A small masked image model, trained from scratch.
Model: arch vit, norm rmsnorm, layers 8.
Training: soap at rate 0.0022, 24800 steps, batches of 128.
Data: trained on regions of photos with short descriptions (Visual Genome), 203450 training examples.
Rows from block 2 of a small masked image model, named by matrix and row number. Rows with one number belong to one neuron. Each number is 500 + 25 x the weight over its row's rms, rounded and kept within 0 to 999. All counts start at 0. Numbers have three digits each.
Before each neuron's rows are labels from the 100 images, of 14976, where the neuron reaches its highest value: "place" is the part of the image that holds the peak. Only what is clearly more common there than usual is listed. The data: regions of photos with short descriptions (Visual Genome).
# fc1: MLP up (model.blocks.2.mlp.fc1.weight, 1024x256), inputs 64-127
# fc2: MLP down (model.blocks.2.mlp.fc2.weight, 256x1024, transposed), outputs 64-127

place: middle left
fc1.411:494492527465511523568470487504523487499486469512483511504483523491536507531491542485495515506468474546499488535497472495445516515440520482494526478513506546552495521528493510466462492533479511
fc2.411:543465518497557506543469522542533514530476476464511468516475486471523486501496504490504499508455522563483543493505517503489520534464466460504498494487497468512484470508505516482486505499476535

place: centre
fc1.54:486481477514498512510559482520481535514477509512467508468496490497514502513478498493542481516495491520479549504477482494508475469475499525449463514474511518496510471465467473481488482464535488
fc2.54:485498490496483471482523565498518479504547507474532512515508518492476510482513450435511509472507513503480485541492523484497475454489478482476522459514461520481521474535447509480521533528491486

place: top right; top left
fc1.507:527512500480476435486477539489542557476476496492499502532529512550500478477461519516520543486531514483510497449460503472501495490530544485542463496512509465490484468518493534499517488466489544
fc2.507:519495540534459471507485496519479505514455522557514488438516495488521498484546509473494535496537463527519530474465523535550488522497487479517540536511472495492494457468559541449466510438514464

place: middle left
fc1.536:494532526476496549476480556510508485480473456453465470483466553488495519514509545477521502525485533506495514473542461506474490517492491509521525507466507550525502498492504504500485479528465508
fc2.536:475481464493485463499461509512540491483532462494477523517482508515482513548494518508533505413473470506479504538466487530520455465474525502504486464538452551479505562473504511462499477526524519

place: bottom centre
fc1.703:498518505507475453466472514498486470495449460449451547506456517485500505520501478540481520488547511483498486506541516480505483537467493497512495435489530447512504533445521469513473510454535433
fc2.703:514531505489500490516504490516437525493409476472529571504536502502491540495529523490490525500532498451520492470505494552492509547507473467493507500498536514520486496529503525479463468439519480

place: centre
fc1.744:504479515489523502521550555473484438490492464545483489461513502499529479518507554466498536520500470479483536488527509463498514450488499496497470519462513469487532491479507518490519538489510488
fc2.744:489498477477498453475523459491473531527484521454520510537502480488503495467534519508517512468462529465517490478488523480496520501475479478503482526501493502503489527490531534548498467529527506

place: bottom centre
fc1.510:548472452494543435512522488498494517502514526538548485536509464464465526490517513504519464508512539502494509518527521487487502539476564491515547481499486509514508454525510527461499499532505515
fc2.510:449504542538480511511456511511472523521503517484497469486484508469513483492465494479501458522479522517502498490475528490485505487484443490449508535462481464513500486489529529463492492517523511

place: top centre; top left
fc1.196:482492511534519494488476492515505503485492476489489533501500524538517511509507506500506483535529490502448508502504481488469486512460483486567511470543478519468510491503482540542539562471469482
fc2.196:496467468488472509482499486446480457465530520545536476529490513447507519482478522519497506478459512505579534494478506484506493460501507486517552481443481481518480502499535482490508462515499541

place: top left
fc1.243:495521480511458534506527497477503478511495547505516461525516475490476520501467521454507568476457524474534515463539534488514479533493522514477497507484476518457574482534510533509486500469461580
fc2.243:456463468491490498500491513521506502500470526449442496504532500520536468482495465512512523565525516500464498502521515494511475491513509523449535527484530492524524497505486494514497519467490521

place: centre
fc1.183:511533507498498456524491482504526508460492555502496477503552453549471482482524488513479530501509500504508510468512542511470464513479486473497544513509457506510515528497522515516507504495509519
fc2.183:509494484509512525530530507443523520504497523480479500494489513428499457495486492494478511493493460510544464546526507506516489451484498513504462459492533523463554477492497500504496567519502552

place: top centre
fc1.583:499538492494483457503462465490517482491523514490523490479514521483503484547509502527486477464506511483492527485500511477509474511477504499521483519500516494498464532496506520536470542452504494
fc2.583:541496492447510466501453489464529502531489510504461522514474499459493495496477497528495527466524473492457468516519485492524472499543477531519525501529509540473501496513482520521473498509521561

place: top right
fc1.702:502493497507528543488473486520510521445498475493531509480529489543513496508507516487540495527486488466538513445495479476527466499548521515502498504486544490520498495486540504496444494516510441
fc2.702:537528481535504497490485505475492429458487525522485489481510522461478464490450468539480501480488486535538508513516530472514526521476481490519510507483441494519468506545497479513524496546503514

place: centre
fc1.633:513552469492527504478485489470503509504516505485514479543474540496515471466519512489497487472433503462539469476497514524494518501499522475507519486521566464518477551476521493529491455544542488
fc2.633:527505541508501504515498487515512540462544517524547516455543482536489483539536521490522511501493505543548509447454456477568512522497517504496492510462503519494486494492510499527515495496526496

place: top left
fc1.357:469511487493453496507504519474470538521545488503486504503511489501525503504536509449471495493478497486480506477492473491489489504508500517505480504488496521506505516506456501535506502478497519
fc2.357:484469516496436511513502522510454534517512488467491498438529518511515488504541542518513462518519481520497546453493466504518506507447473531553516500489493515491494488506488507540457494468494469

place: middle left; top left
fc1.93:488498523510484519555501535522467462492497490496486479498492511525524523482493513472519498505502494501487472481509524498490516479508479473495459462522550489529491485474498510495533525498487521
fc2.93:534514534469458492505532458508530519484530519465522536526513484487486519457503534493491473481517495480506520508530513505516465489461494567517508503528514495501549505494483526557512522547520507

place: top centre
fc1.380:517514493478532452479498540471485487467532523500465547538540524497455527523497489550515472421481486514504494537503482497485527509508491512493509485510507413479510470480496502495484499498509480
fc2.380:511514475503508516508487477544526497485515514523546451468528505479512478516553482486528505478477504542511517520478453482546492483459496452485491472493473524488460494508527495506539472522444504

place: middle right; top right
fc1.273:470476504508467476542557529488547521528491471458513504512472509478486501495480474449490493493498498457498509472472481505523517535564530512517508522445462545481487522517464495514480530504472510
fc2.273:457550485505445495490502503496473486521509527479507497511488483535487505500476517505486498555527504514517533481482509503488462542488478517500499505458497513517484500479493537517463489473535498

place: middle right
fc1.727:528490464518482501505521505466516482519482517535518512492485512475511506504478502514432494508506516477517499523462528521507499514453473486526481551532513522520526516505476498476531516523511499
fc2.727:560496471484508494511466499508508523464514476498506490501465505529535473537468541499490532553501498528504493480527495507504500516547538493529460504508520479546491483506508460552471534533526465

place: top right
fc1.593:503538492491478490452444538466508467549534504531527543447475509498524501510519511487481527475471491481492507502484552491486525492467476476531506497467535537586522516423491484534480486470533532
fc2.593:526500535500531531528516535462470460527488507508499467465494489467413521504489444481470538463504467457469496495514544483470440549543485505542475520523536441506487517500511515541514519479485502

place: centre
fc1.691:498545513489476480498475502471502520480485457521525501464449493543524508463492499518537498488494498516542482477439522506482458536479457517536468460536506475484525504510518508487501477447509509
fc2.691:482461495515492460463463486548496523497508523508512512483478483458507518506467507517451510482515481519483521463496496546453467538510480458516532527480484506524484527543523512506574505506513482

place: top right; bottom right
fc1.393:480560523492479475492472529494494513462521469499534488510515498484471532484500473501500448482506477538512487500507504517486499467478476489464476490472559521554516493520503570472527527498523439
fc2.393:508436521492525514518480493483502540514534513517494464492513472577502472505485484493515518521511499468550515501460473513518513500492491503544501500511487508504471517441539508538508502489502471

place: middle right; top right
fc1.624:461513467494475484515504537505504460506517440528512487518513487497487465465482490522477498550503533475479488501463468509517501511502466492549520537540492501538461510522480450508529476515500462
fc2.624:474457478461462489515495492510501537508483535511467525505488495503539534484482527497504548486489431517459528506487415497479523530524464500536507491544505491476452498548508506522466488472482511

place: bottom centre
fc1.451:521479496507484521497529532461507530496509538535555466485487524502498517519528483493517484490491544513532525526546495520535495493463528511490546555528509511501528497513511497446493506476498496
fc2.451:461463496504501468532463498522513467484520515499489519479483492470493485501456482465498521506497441491460456468492525497446509488526492499459467518499525510530496504484512507527507480543504472

place: centre; middle right
fc1.127:482484495451496478485458536469499461484484520483489483491508525561465520456523504485443495517518530490514477552519513542528477522506494499533475495533527477492516506506519481471509467541461482
fc2.127:548491528490443552478479467502509544497493487476530479517525470473494470498518512538490513513508478511469543476468510502510483528473506484506503487500464510491529546507528506537456482520479497

place: bottom centre
fc1.123:501527451513472525501464482518514550491498502492479516529497557526495470478489450503515513529479461484493498507518513487486482507478531498428498526468570537493545546501485493496505515507542518
fc2.123:556439480477526498533480476521523486507527529493456491501463447527481511436519485485496484447465486482455551491499537472511510469505490499510528488514527489522523454488532463483480464513517477

place: top right
fc1.275:523512465476519484494467464529527498489484496517495488460466555510487493495471463512498481455528494486510521504535553499499467499481489511506496510485469492475462493465498480538491474478499528
fc2.275:513472500513518522491497544510569498502482541487529493505491486526534519492476498512465489517479516509478505431480508504515480496511459524523482486433508481510531520536518456508459504525515532

place: top centre
fc1.553:507493520519447523508526497454483476455509524480479507497461519471506498457499509535494507450493519473497464505502532518508554497500480490459509465480521525506521475471490491472488524491514479
fc2.553:522501482495462471463492457507471486513489542479504505507490531507459472519502442488471506489490519478475511509468561485530484532483510511502525513504532545481524502488509474539496502526499526

place: top right
fc1.356:519486482471531497491512525474477510546525513529494505503485518500524492474518499517471526516520484486495495481484489466500495506513457492523503503527488517513437482509516486507490505515495457
fc2.356:501468462482509507525507530557514521536443512501505513469522470535509480455515540482473483492466518489475529471490545533464497510478502485550505529475507458497510473518506490474482511464519515

place: top left
fc1.192:488541517511528522536540498510521497489498486519491502486503478477483465497496485576492486508468520504488490496520459511502543474548497498522480534496487496502481485512498476513512491509542495
fc2.192:458483515554473527484499502504508478532533523506513497521472533491417532513543445515509504509459460503502495520537510493503441517506507503488510503504461485517493530500536491509479488490458497

place: middle right
fc1.33:470495487484493493511530523499532502540497507491424475473505486487500471490468518493513521455564504499545478531499484460511491481521506484496513517513473502495477464499522535480523470509496478
fc2.33:512541480502469445528504487528519528474492530463535503514488510479513500477472485534479513502455505515513529509527479505489542459512533508534487472538457525497446466494514520520503479562526528

place: top centre; top right
fc1.172:467524518529498445517471519488530509535480489473481515508498501489478469520504505518521541539499450533534488517509509496512514531494521493516456490465476474457496472535530528484526475501458483
fc2.172:493450470503500507553532530527530481469550541487494466508465485478520513523465481532509507518446539492509488540526497521469504449524469536507561490506522485577534501509447473534518525536470494

place: centre
fc1.248:516555491508467535521542471473532528537528486513443465485492514523439539510525495442504519497516494523462498495479510461456489467458477477502467508515501512474519520515491523491476546518503537
fc2.248:508519515468509483508528481474503549517472517477521475462518541506480513511498469483561500494513461549547490488471501492476519502484526497551490455522450517495520462476544524470516538514552515

place: top right
fc1.70:479513479535502492490535458471485486542538480493485509486480508517517488548496483486506509517527503505505469502528547495470547498474475510455522494466528568541516497503497496515477486472503481
fc2.70:537519500494496528482481522486495489507501548518512515493529512472490493466506505444479514504490511511485482466448494532508481517502502516556457473528493534501523422487515529456484526499517513

place: top right
fc1.420:509543523518547459484493465492469500500521475519545502526490498509538509480478485473489502472515502472441477470463512524492472507483483507478489541502488476507474489518453476547464458510514500
fc2.420:496488490489461474462493474522518538538475534491520535525479491506481473470555497512473459495488469450496509452498536577484480511497476515497495543486483527502481510513522483522512547457441506

place: middle left
fc1.63:458536503473538482512500499483480495468513530483543481478481493483505509537526529549509530528525488509487514517540463439525523527525503480462463509520526486513486477548527504441470506511531497
fc2.63:538473481485511494487514517485578523507480488488486505534514516528521462514454520539483485503514484441475528537510518503488524467463501536482490450478501529448507518508472514502510484519529486

place: middle left
fc1.76:519494482508546512513507496496468480500484518527470543493485541499460529469528522471519512500504503490516512525488465464451488529511513484501542511486475474514449497501525511500504500523511554
fc2.76:464449515495512503505515449460490513476517523523520512492476478501522504523485490527506514514465492499506500443488498523482479526504516526470448536481511488461506505513539486445523502518530479

place: middle right
fc1.423:461519470464509456472486498488482527487495480482514532507513516500515549485526465509456552521492474501516492500510494492488476478506459492528531454510490487482499530512496508467493481488533496
fc2.423:525502486494522528519505491463516472472475521463466489521509538508464494524520503496511480517481482480539512526512481521542450470509520471479475505470507500491523546518516483495510478484494482

place: top centre; top left
fc1.754:542512483536449487496511471494538463512509516505512500545475521489509484487521524497508492472482519521502504508545526492536466499515501470480498487500468549494489510516533492484515529496517514
fc2.754:508526495515414520527529542495478511529498510522502470526478503469501525521494511505499478400520502532453452529488528506500546507473526513536500491500506490495502440475511513495469539474486474

place: middle left
fc1.313:489505522472470517499524526455488489491515509465527515476460500506452497487497532531487512470503488475498495523467509479518510509512508520527480472507507528513555491459479525465511544501508516
fc2.313:485502487530504519497474507475496544471472571509488459490476528519438473486514496470472524451491467510491501507474508474556507517467510485477458465525529495506498496483481528464485504513524529

place: top right; top centre
fc1.208:509512553482540496472540479467518479472451515518526490519511476468506501516512497576497478478471498521545483520523547520515506492548467494501470509446551472502483483525501540498490491480517492
fc2.208:481508501554492490531499465509440484484581502523486464502498462522506483529511470490490514474463495515561538515474476504508510518492512490523479502501481494479465513478511504481478466549466494

place: middle right
fc1.73:515518460487519516507499498522474524537514477539534506499516541516480524495522511483465491519508498558476503504494476485529519496431523459517568459480547487492516511486474477477503518531530498
fc2.73:532445526503515527474494540521534527496524482512493504507503490495531476515512520538440509507496540508498489495559474504503509487479481531536534480474511482479499500544486472480502496483499490

place: centre
fc1.392:505525460500457496504515481496486482511526494477502517469518492505472516506491534485536488552502508512533501470495544521471460507488489489482514476508533518484473533488486515510525513467535500
fc2.392:547456470524517499580510481518529491510447524469469473474512529486487524516531467499464534460527497507497519515539545475489428515524517527545475494537523491505496501503504498527474513532522542

place: top right; middle right
fc1.84:528504482513523481519477490455481527540522491511463514501552568513455514511506500513493541496520508506508523512498509486514479513508469502493501474550571477510456460481489485519485489519497458
fc2.84:473550497518474483541504466520527504514470487483505506516493439504488528478527560481467510499502510513500474528515572505479506499479520501523523499497516521490539540521499452463523491461521488

place: top centre; top right
fc1.767:465533488487526506495489479518479508495492503504477541503488498531502502518515465501519499506494484471477473548561456508538552514482469498494470482546489452502495477474501511488526452517493546
fc2.767:459467476491545464490542510482564472540542512486507474530471495491542515477474500526510501509461492532504508515518531494455529433529448544479519497486459489498522521527455461539512505512502505

place: middle left
fc1.317:502513489508489518482506532475503511535499507464486533529506506557541456491484467484526554505496510518471486488544471464479488478511521497464555531491483513538458507536522468493479500466494494
fc2.317:502510514445547501499482498523505517529521487513515475544531495535467527480484529458509484497533498501486460540500522530479502523482500487497485506521495454498502476501516494485532517462527480

place: top left
fc1.527:477512502505490429493511493531537494470481521498483523520502485488481484482524507494545505521482494510525442497503518490506448499514510495489491464500538488515484519523516517497465532501481510
fc2.527:523495510467515490522465551512496482499510486531531498501455518488522538457517458437509491490530485519434487513536541531519492517507518493536488487506497496488521411465510505519498517482487474

place: top left; top centre
fc1.696:463500510526518518487499539486487487537572513446507501533488491519492508454505462512465504470537485509510510495500476542474515454485497493511504531549482494471503495526493492510490471501538511
fc2.696:505487519510548496522510495543533495476488482520497472495501495494455514527488510562507488493512532494480472534514512479487484518528526512491479453483534496501462490476518523514496502519486425

place: top centre
fc1.647:481492496555468547563523486513490468540478505505522502504500512495504540471482504525563484465542497479527484523526452476491489518505550488508487476464512495493519486522480466525473559478483482
fc2.647:542538477482481465461487515494499497504549485481480497519502487495476478527496529495482480516505526519466504496487497487480519487499490478548494475515478507475491508568427453544564512545478491

place: middle right
fc1.434:482528555501516473512490467502457518447529521511544503498517487531509530523496521458491524493517518503496538497525490503520522481489504497487505507515508504508528507499490491535467516515512520
fc2.434:525497452476506522515484500466539470505461539492484494475507508502516475504448510514454513469524515474491497473522582511513509527445524489488448488461498531490535501501507501499503498515537483

place: centre
fc1.296:478542473519466544526525565493534514464526487492472509518468485497494514482502484502541509505468491485543498518500475491470451493514506494473454478476514491483476481488539498507521529506484438
fc2.296:498503475470416524456515478511490484486522502501524427531519526485474458524503511512465506509508503513514485476482504543540534500469542494485487494454489496480478481477519519513498470503517496

place: bottom left; top left
fc1.580:465523486477495537546481538535487521513444474530431510489433481530538517552478525488511514510506535500472486539485483455462512509467550502431456491479499524468529505480548503525490457481548522
fc2.580:484555505469506479518489491474451498476491489553506483470462524502468526516481536463506475481518456494508460463495498478474507525555504457516501470535473490532490504493510539498528520531511506

place: middle right
fc1.616:466508552499483510579479465539524532530458481553515522497482473531503499471472492538469538494486490505507509476493481533522505491520508471461487521490527482504513502504500505500469506496483496
fc2.616:503489493495465475504483525537470466508513501467513492482511514505464484486520486491472519515503461445511469442460516515515480485496521512513485522489498484520527462497506469499464505495526517

place: bottom left
fc1.241:464510478526476520489528470518506521482490483458518511479497526518502478520489472456476483500507499494496482492509528510481496476455455488500488536480513491511526550553457525485500551502505537
fc2.241:538496505500518468521480527487521498522517503539478525483471461515514495468495475486515502446480488523496537470500487486512461513496467515528529475567494526510509481478488516503505474441496446

place: top right
fc1.499:508544487481479479508501483500545481517489451468516488493454528506486448526517479510485534487506482545554520466469515507500526514510549516470506491524539496527481503459496493514490497511457474
fc2.499:492474497510476511449502528527493520535477519512478493519517481531493489521438532525508563433556501485475452471509487479471540563519539484509510480531530564495457500518501483527462515455470506

place: top left; top centre
fc1.283:514537493470450517502481509502536498520500486493444547520515521489499519538504475549495497523518492496471518481511484493479474484504531510521495484518466543492495502470520500456490502502474502
fc2.283:547570557489488494462476488478477535493447482535507521485480523496475485516521487504488479485490489475496489449472491521509463528503527511522462549517511490495496467488533512463449516446470498

place: top left; middle left
fc1.462:485490530536529506440490555499499517550497471495467558511527513442487483523525445541477483544488465506478516483495524516527516483498496484529501502519480453522490472527564455528499500512532479
fc2.462:493484507486471509524481454465491485475517537518544479539467511498522524500459495506510521495475505571564507499487502506509507492495469513512540555471474510477532523463484505492487495539512538

place: top left
fc1.701:489520499508499512505460476523499536537485500492480549503464548488506510476516518461483453487494493505517498502478517527500461493504471491502501462495519484497496489514484467487503512510478547
fc2.701:463424515544487521512476554507470500480531497491525433489547453531463513464479502508489501453528510505459523518540460521475515546504491499484523525519501493530538477513461495478521491503500481

place: top right; middle right
fc1.62:489505519495472525498500534502498523467506537450490510509490491499500476464528488489487464456534482505461496532509516534456514525421481490482501473474530556491472509501496524435477513519486482
fc2.62:467495538509511500525486487492492501494484518505503485500477545506480524524496465490454494511521490529476479509510563491555433457528479483461512490476539513499544516493520475542508487493504536

place: centre
fc1.668:482502510495491538461547464516497492460476519469524488467470529499571473526511498499504494513514473517522486508471498467530510465482482452481501514463489518500508509564471517486498513516493530
fc2.668:503445480530496520498522545524497516511521568505497511543480510506461541488512478517476512474479479535503484520501505481505483547506467502541503468475476490433498540527522474497499500495531456

place: top right
fc1.174:480529535478540528494493474498510519455502470531556502451498481460495485482496497537532480517466490533471498490494455491513536455496425471504528454471499494509500515543471548505522497505490480
fc2.174:485462450501505541482495507481481514534487489506476469564528470472509506511505503492487466509533507456480535561511525517550494520474572502499467484492500530461477514528506503498503546496486479

place: top left; middle left
fc1.80:514453516489478498493495507547527540506498497496472509477454473519476498472514472493447500522535495540459536497524475480486469464454501484501505514495480435520509488511512528532495507436469485
fc2.80:486534514505551534525496455515510458476520527549568471530500505437483517521497502544543532505433490526528495554511517522490523514508490511512474505522494481481472528462505500436520513532507504

place: bottom left
fc1.375:485472455473528480467515491503485530499504468510489533496488504493498504505469470530477492493515513488526549523466475482436506507545518507523523482491499523488492503479513492516488511483476511
fc2.375:482474508500482506471495498531497490521486487524508488528522509503484498501519536499478448518520583519496518532500495501501478464474513535505499469471499526472534420506535490470556531513537442

place: top right; top left
fc1.228:498483498495536453447495476506515435492483527503526513470488481494510488470484545524472514512498473490462509475471511525513471505474471484527481504511474456503530512530520530469493485496476527
fc2.228:500491493509475472476451488500494449506474535509552446496443463450507515490518493507559476440498506517527500529481528486521521498467495507469466510467478481499481479486512478463500542538545513

place: bottom left; middle left
fc1.490:507519486506488473446516506510467552459493485511469492504500468459509511514532522532508487493449489515485517504477474478484475511511490518533513463494512487527513459518523517501499471442493539
fc2.490:514468458489493435491521484517452501458489502504449490517506476458486494474526515498506469530515527509500515512477476464476480532520546511503493542482511535527476503542501544499519494505522533

place: centre
fc1.169:527494531443514496494530509471491501504498524525493509490526495516515471470503484548504548510523513559538488482510474470466553483496539484500487501500467523504511524507525493491515506523493484
fc2.169:484498528475483549454506485483486515513483457491537478445495444509556450509489502528481490499461527506501509462504524498518502490467511500535503524512487472473510483505494502489510513502509481

place: top centre
fc1.144:507528499512479483557527515494519494474503528521485463506488493512478501522503494534525527477514537497485484496510489450493447466534483453477544467496478496480497483478537519485482474510471499
fc2.144:478445484518498464516527501519485506532511530470505484474498499510510503530486517508491523504480514459505522545527531530496568511514536560487494531514488497481506510514475517492498520524516470

place: centre
fc1.578:492434508489498525478494522491513508576437497496531472456481482452452481470501471445477455500495469539473497470452496553507474509504471495507503498486474489495526477499495496520485508489511490
fc2.578:459541537520483450491510463522519483505563515479506550499489503493514499557475533554495489456439495504492485518482535504505476432471518517509485510509495511488473503507483508484532475546465469

place: bottom centre
fc1.19:545470514520437501512502530471552514485502530504491468530512481524535452439479545497520453481518518514515521487500515478534496460478532479515513497485476483493477533494482490488497479464472545
fc2.19:473548514504503495511484504473518527535511494533550536445530507539482526461503457500528509475493504508498521507503516503501507503479500501477490474498502515498491498489522509522515537527497502

place: top right
fc1.464:496507528512518511475488503469523524507477474548511479490504466478467548541471484533485473484547532490490480520510466488504481503513521509490554502498474520512521513523487507500454466526522479
fc2.464:464534529477521460501461494479488483515516512520498503492503508472486488518480509480503464504488496528508466500540547495500455472492504535524503511505472552486524455502498508519506508542495516

place: bottom centre
fc1.203:515517487533578500477509514500502533490487439535524541505522488497494504514431519501484524486482491532520505468519546480505455490471513531494494481492484536542489558513508517506469506452506497
fc2.203:516500503491485554513495492504494488517531489460535494476534456449504519472532530509495465495517458466459514480509482487513481523530494501507510468480514511441487505505525518514487462534524517

place: middle left
fc1.257:494512491452463468538528497480501486491474501533481498480498510514499503544456508465505509474471501510505513506484473479493448489512510457519484459493505487521490485516441498466490485500487508
fc2.257:484465507480515496503498520498523521464477506511539437472513529467488475493480494479490493471552493551504497493537518505497512525461483492497516513506480488558480494489552487479497506524480488

place: bottom centre
fc1.635:468524516509508440571510513496517511479467501526536523491462494491494522491467467474460463482495540533504464494515510509521513500474495504471527469493543516503472511505516486506473525522504505
fc2.635:506483514518488488508487509482508484541505538471536489527451486464446501497444476504499454521485462503493509509492538510525458495490515476490455532507470520495512480510496462511491509523531523

place: bottom centre
fc1.295:487547494517472489477471500524509508492504490447522489529452545513480494482524486507498489525541538491501472519526473540475506526442502501488523520486523483502513546544490518506531533522535522
fc2.295:490475523477537448503478453471483482540510532512510508482475471484499518471526490479491449492481478514530515482453530509487470516493477507496511496508475516501503493455531499497448468437531489

place: top left
fc1.562:480485584480477512491515514475471477494478457513530473472476513520408523512491494516460512495475482515461530532477515489509473485457501509468474509526503491491514492517494487459480520488464476
fc2.562:476517477510493532519520528496509472505494524457518496507469473496458513515549471517481509446542449526457442482522510514516462469513493467493512516464547503521494462481506477462473519509522529

place: middle right; top right
fc1.278:452517489492526528461481525533466463532490433545530477472512496496490574512505517462514532462525499531482475540500527503489511548473547461515457506504524508512481548515531473486516514476501504
fc2.278:484517470497539504445483528514472512512484524501508480476493478493506516456475502464484549498504498489445474497489530448483490518501486509506519481487514496528472479475484485486528525484517534

place: middle right
fc1.634:460517519455455502509502516477499523495529515492476522517495522537524512505524505513505463473509517478484491478488481507543466465506522488508515488509515505491521538522471517518485538501503490
fc2.634:523492506468460528500481500534481513476496523503490490456469540500510510496512471457478525486523542515480491522493498442469511520519479469523523524511510495476498506527504477500513539510493504

place: top centre; top right
fc1.603:520487516493548476489498526514526512446497489491512519533512503503499489493478530488493501515516483528469525488496512502501505493492492498492486536488478465510478508496497503477497513466463470
fc2.603:519504467493482485526488448489472501474575534547547484515498511478490518491492476506468467461457509484580548477495478536526530485499510512546527475426488480501453516498510494487519516516535541