Rows from block 4 of a small masked image model, named by matrix and row number. Rows with one number belong to one neuron. Each number is 50 + 15 x the weight over its row's rms, rounded and kept within 0 to 99. All counts start at 0. After the name is the row's rms in percent of the matrix's.
After each neuron's rows are labels from the 100 images, of 14976, where the neuron reaches its highest value: "strongest on" is what is common among them. Only what is clearly more common there than usual is listed. The data: regions of photos with short descriptions (Visual Genome).
# fc1: MLP up (model.blocks.4.mlp.fc1.weight, 1024x256), inputs 86-171
# fc2: MLP down (model.blocks.4.mlp.fc2.weight, 256x1024, transposed), outputs 86-171

fc1.728 095:53 48 39 37 48 49 71 58 61 28 41 46 43 47 50 44 47 42 54 61 93 40 24 61 47 33 41 65 54 78 56 45 50 59 58 69 53 84 78 50 38 48 77 51 68 67 58 59 37 69 46 44 72 36 77 63 41 56 58 52 32 44 86 50 52 52 53 65 59 24 94 53 40 53 51 59 50 59 81 47 67 44 54 56 36 53
fc2.728 104:74 54 35 58 51 57 28 58 69 86 60 42 55 36 38 69 38 53 53 55 14 41 47 29 33 71 60 31 50 26 44 49 41 61 65 49 73 18 58 38 67 51 56 64 50 53 36 55 46 35 44 52 63 74 32 55 55 62 46 09 81 76 33 77 52 41 47 17 52 65 35 48 52 44 49 51 58 46 42 55 68 49 39 30 62 59
strongest on: text has "man"

fc1.600 099:41 53 35 70 81 35 46 43 51 42 51 42 65 38 42 44 64 56 43 47 41 56 59 48 46 61 56 59 57 62 41 50 62 29 84 72 29 58 44 34 61 46 71 43 34 40 36 44 32 59 43 61 83 56 45 34 61 71 35 69 65 50 43 39 36 61 45 33 43 83 62 25 48 86 43 32 25 73 63 44 38 39 58 38 40 59
fc2.600 092:35 52 61 57 32 54 71 27 41 45 52 63 57 70 69 64 71 71 44 64 51 42 62 82 73 65 70 48 76 61 74 20 58 63 62 42 32 73 46 24 57 61 40 38 46 79 50 54 43 46 67 69 54 53 42 46 54 31 79 48 46 55 43 49 62 41 34 39 53 51 48 62 69 41 66 56 67 78 26 44 40 46 70 88 64 69
strongest on: text has "black"

fc1.273 120:29 74 57 59 41 39 33 43 20 50 42 39 19 69 41 52 27 57 41 55 43 32 49 54 54 54 51 28 57 61 51 54 60 40 37 08 29 47 80 28 61 29 58 28 46 67 55 72 31 60 66 56 46 36 60 55 57 39 51 46 43 59 50 56 52 64 56 27 45 80 61 45 55 57 27 42 46 48 69 29 85 59 50 54 24 72
fc2.273 113:43 67 50 57 69 20 41 35 49 40 53 50 39 37 40 51 84 82 52 72 46 45 63 62 64 39 24 69 74 46 52 58 60 57 52 63 52 85 39 59 57 40 45 06 61 17 49 20 59 34 68 41 56 39 51 37 55 68 60 67 49 40 68 48 42 45 33 46 47 64 50 32 57 67 51 62 45 71 78 68 78 65 58 50 34 41
strongest on: text has "green"

fc1.342 102:50 65 06 65 53 32 55 48 55 64 27 71 56 63 31 44 51 41 36 43 37 41 32 42 38 55 35 60 43 69 77 70 72 44 71 52 71 56 61 32 74 62 73 46 37 46 48 55 65 47 23 67 45 41 20 56 55 47 54 66 41 61 49 48 62 51 84 28 51 62 48 47 22 50 30 67 59 56 15 45 63 34 77 33 49 71
fc2.342 098:24 43 41 49 41 43 64 17 51 67 43 87 55 48 46 39 55 39 53 59 53 27 64 54 79 24 67 68 68 49 56 60 47 51 60 54 47 70 47 52 63 58 53 27 59 72 36 19 56 39 64 39 57 46 54 65 22 52 54 65 54 91 73 49 70 48 61 27 42 74 42 60 42 35 41 66 32 45 61 51 64 42 62 62 31 51
strongest on: text has "man"

fc1.472 110:44 53 34 74 45 43 63 11 47 45 29 38 39 47 41 51 30 34 54 49 49 68 45 43 30 67 51 62 64 52 56 40 54 25 61 54 27 43 60 33 36 53 41 57 41 67 37 47 68 52 47 63 61 61 55 33 40 68 42 56 61 56 67 45 65 56 64 41 49 52 80 63 58 60 21 84 26 63 20 27 31 31 29 51 54 41
fc2.472 111:55 59 42 55 32 29 39 55 48 44 33 69 30 17 57 29 28 51 51 67 40 48 40 82 56 45 68 55 52 32 56 46 60 47 53 36 26 60 44 38 56 54 38 50 41 53 43 31 65 48 48 54 65 80 45 52 72 35 53 31 64 64 25 73 67 56 54 63 42 25 64 30 62 47 49 50 36 67 20 26 38 37 61 46 45 73
strongest on: text has "sky"

fc1.750 110:55 56 49 50 80 39 37 54 48 56 49 59 19 71 48 45 61 46 64 49 47 68 32 28 53 55 64 35 15 51 50 49 08 55 41 55 33 39 54 41 43 32 51 62 73 56 78 63 43 54 61 73 52 60 53 54 51 44 69 50 71 53 74 36 47 66 38 36 69 59 83 56 53 49 53 52 35 70 37 41 49 37 51 21 29 46
fc2.750 101:45 43 52 41 41 32 58 57 50 44 79 64 61 41 46 50 33 22 43 59 52 46 79 57 54 41 52 56 48 44 41 62 84 45 64 69 33 65 43 56 58 50 48 68 72 39 33 44 61 63 39 57 66 31 37 29 29 28 72 72 32 43 48 53 35 50 16 57 28 47 49 51 48 72 61 79 40 43 49 53 55 56 31 54 56 48
strongest on: text has "sky"

fc1.508 103:52 51 39 59 47 22 55 43 68 48 18 45 38 54 49 76 44 73 66 44 45 64 37 64 38 50 69 58 46 17 81 20 46 73 60 41 52 47 78 26 35 36 30 50 31 65 50 59 56 46 59 36 37 24 67 61 66 47 37 26 66 50 60 46 33 27 50 29 81 75 54 41 42 37 50 50 70 30 59 70 41 33 80 45 44 35
fc2.508 102:63 36 48 36 51 30 39 22 73 68 48 72 78 52 47 35 33 56 25 45 50 41 42 36 46 45 30 65 67 62 70 39 41 60 73 57 34 68 49 37 66 67 60 43 44 48 30 71 43 32 44 41 46 27 48 35 79 49 55 39 43 52 48 50 47 42 55 65 42 30 25 40 52 48 42 52 76 67 56 61 71 43 55 60 54 53
strongest on: text has "red"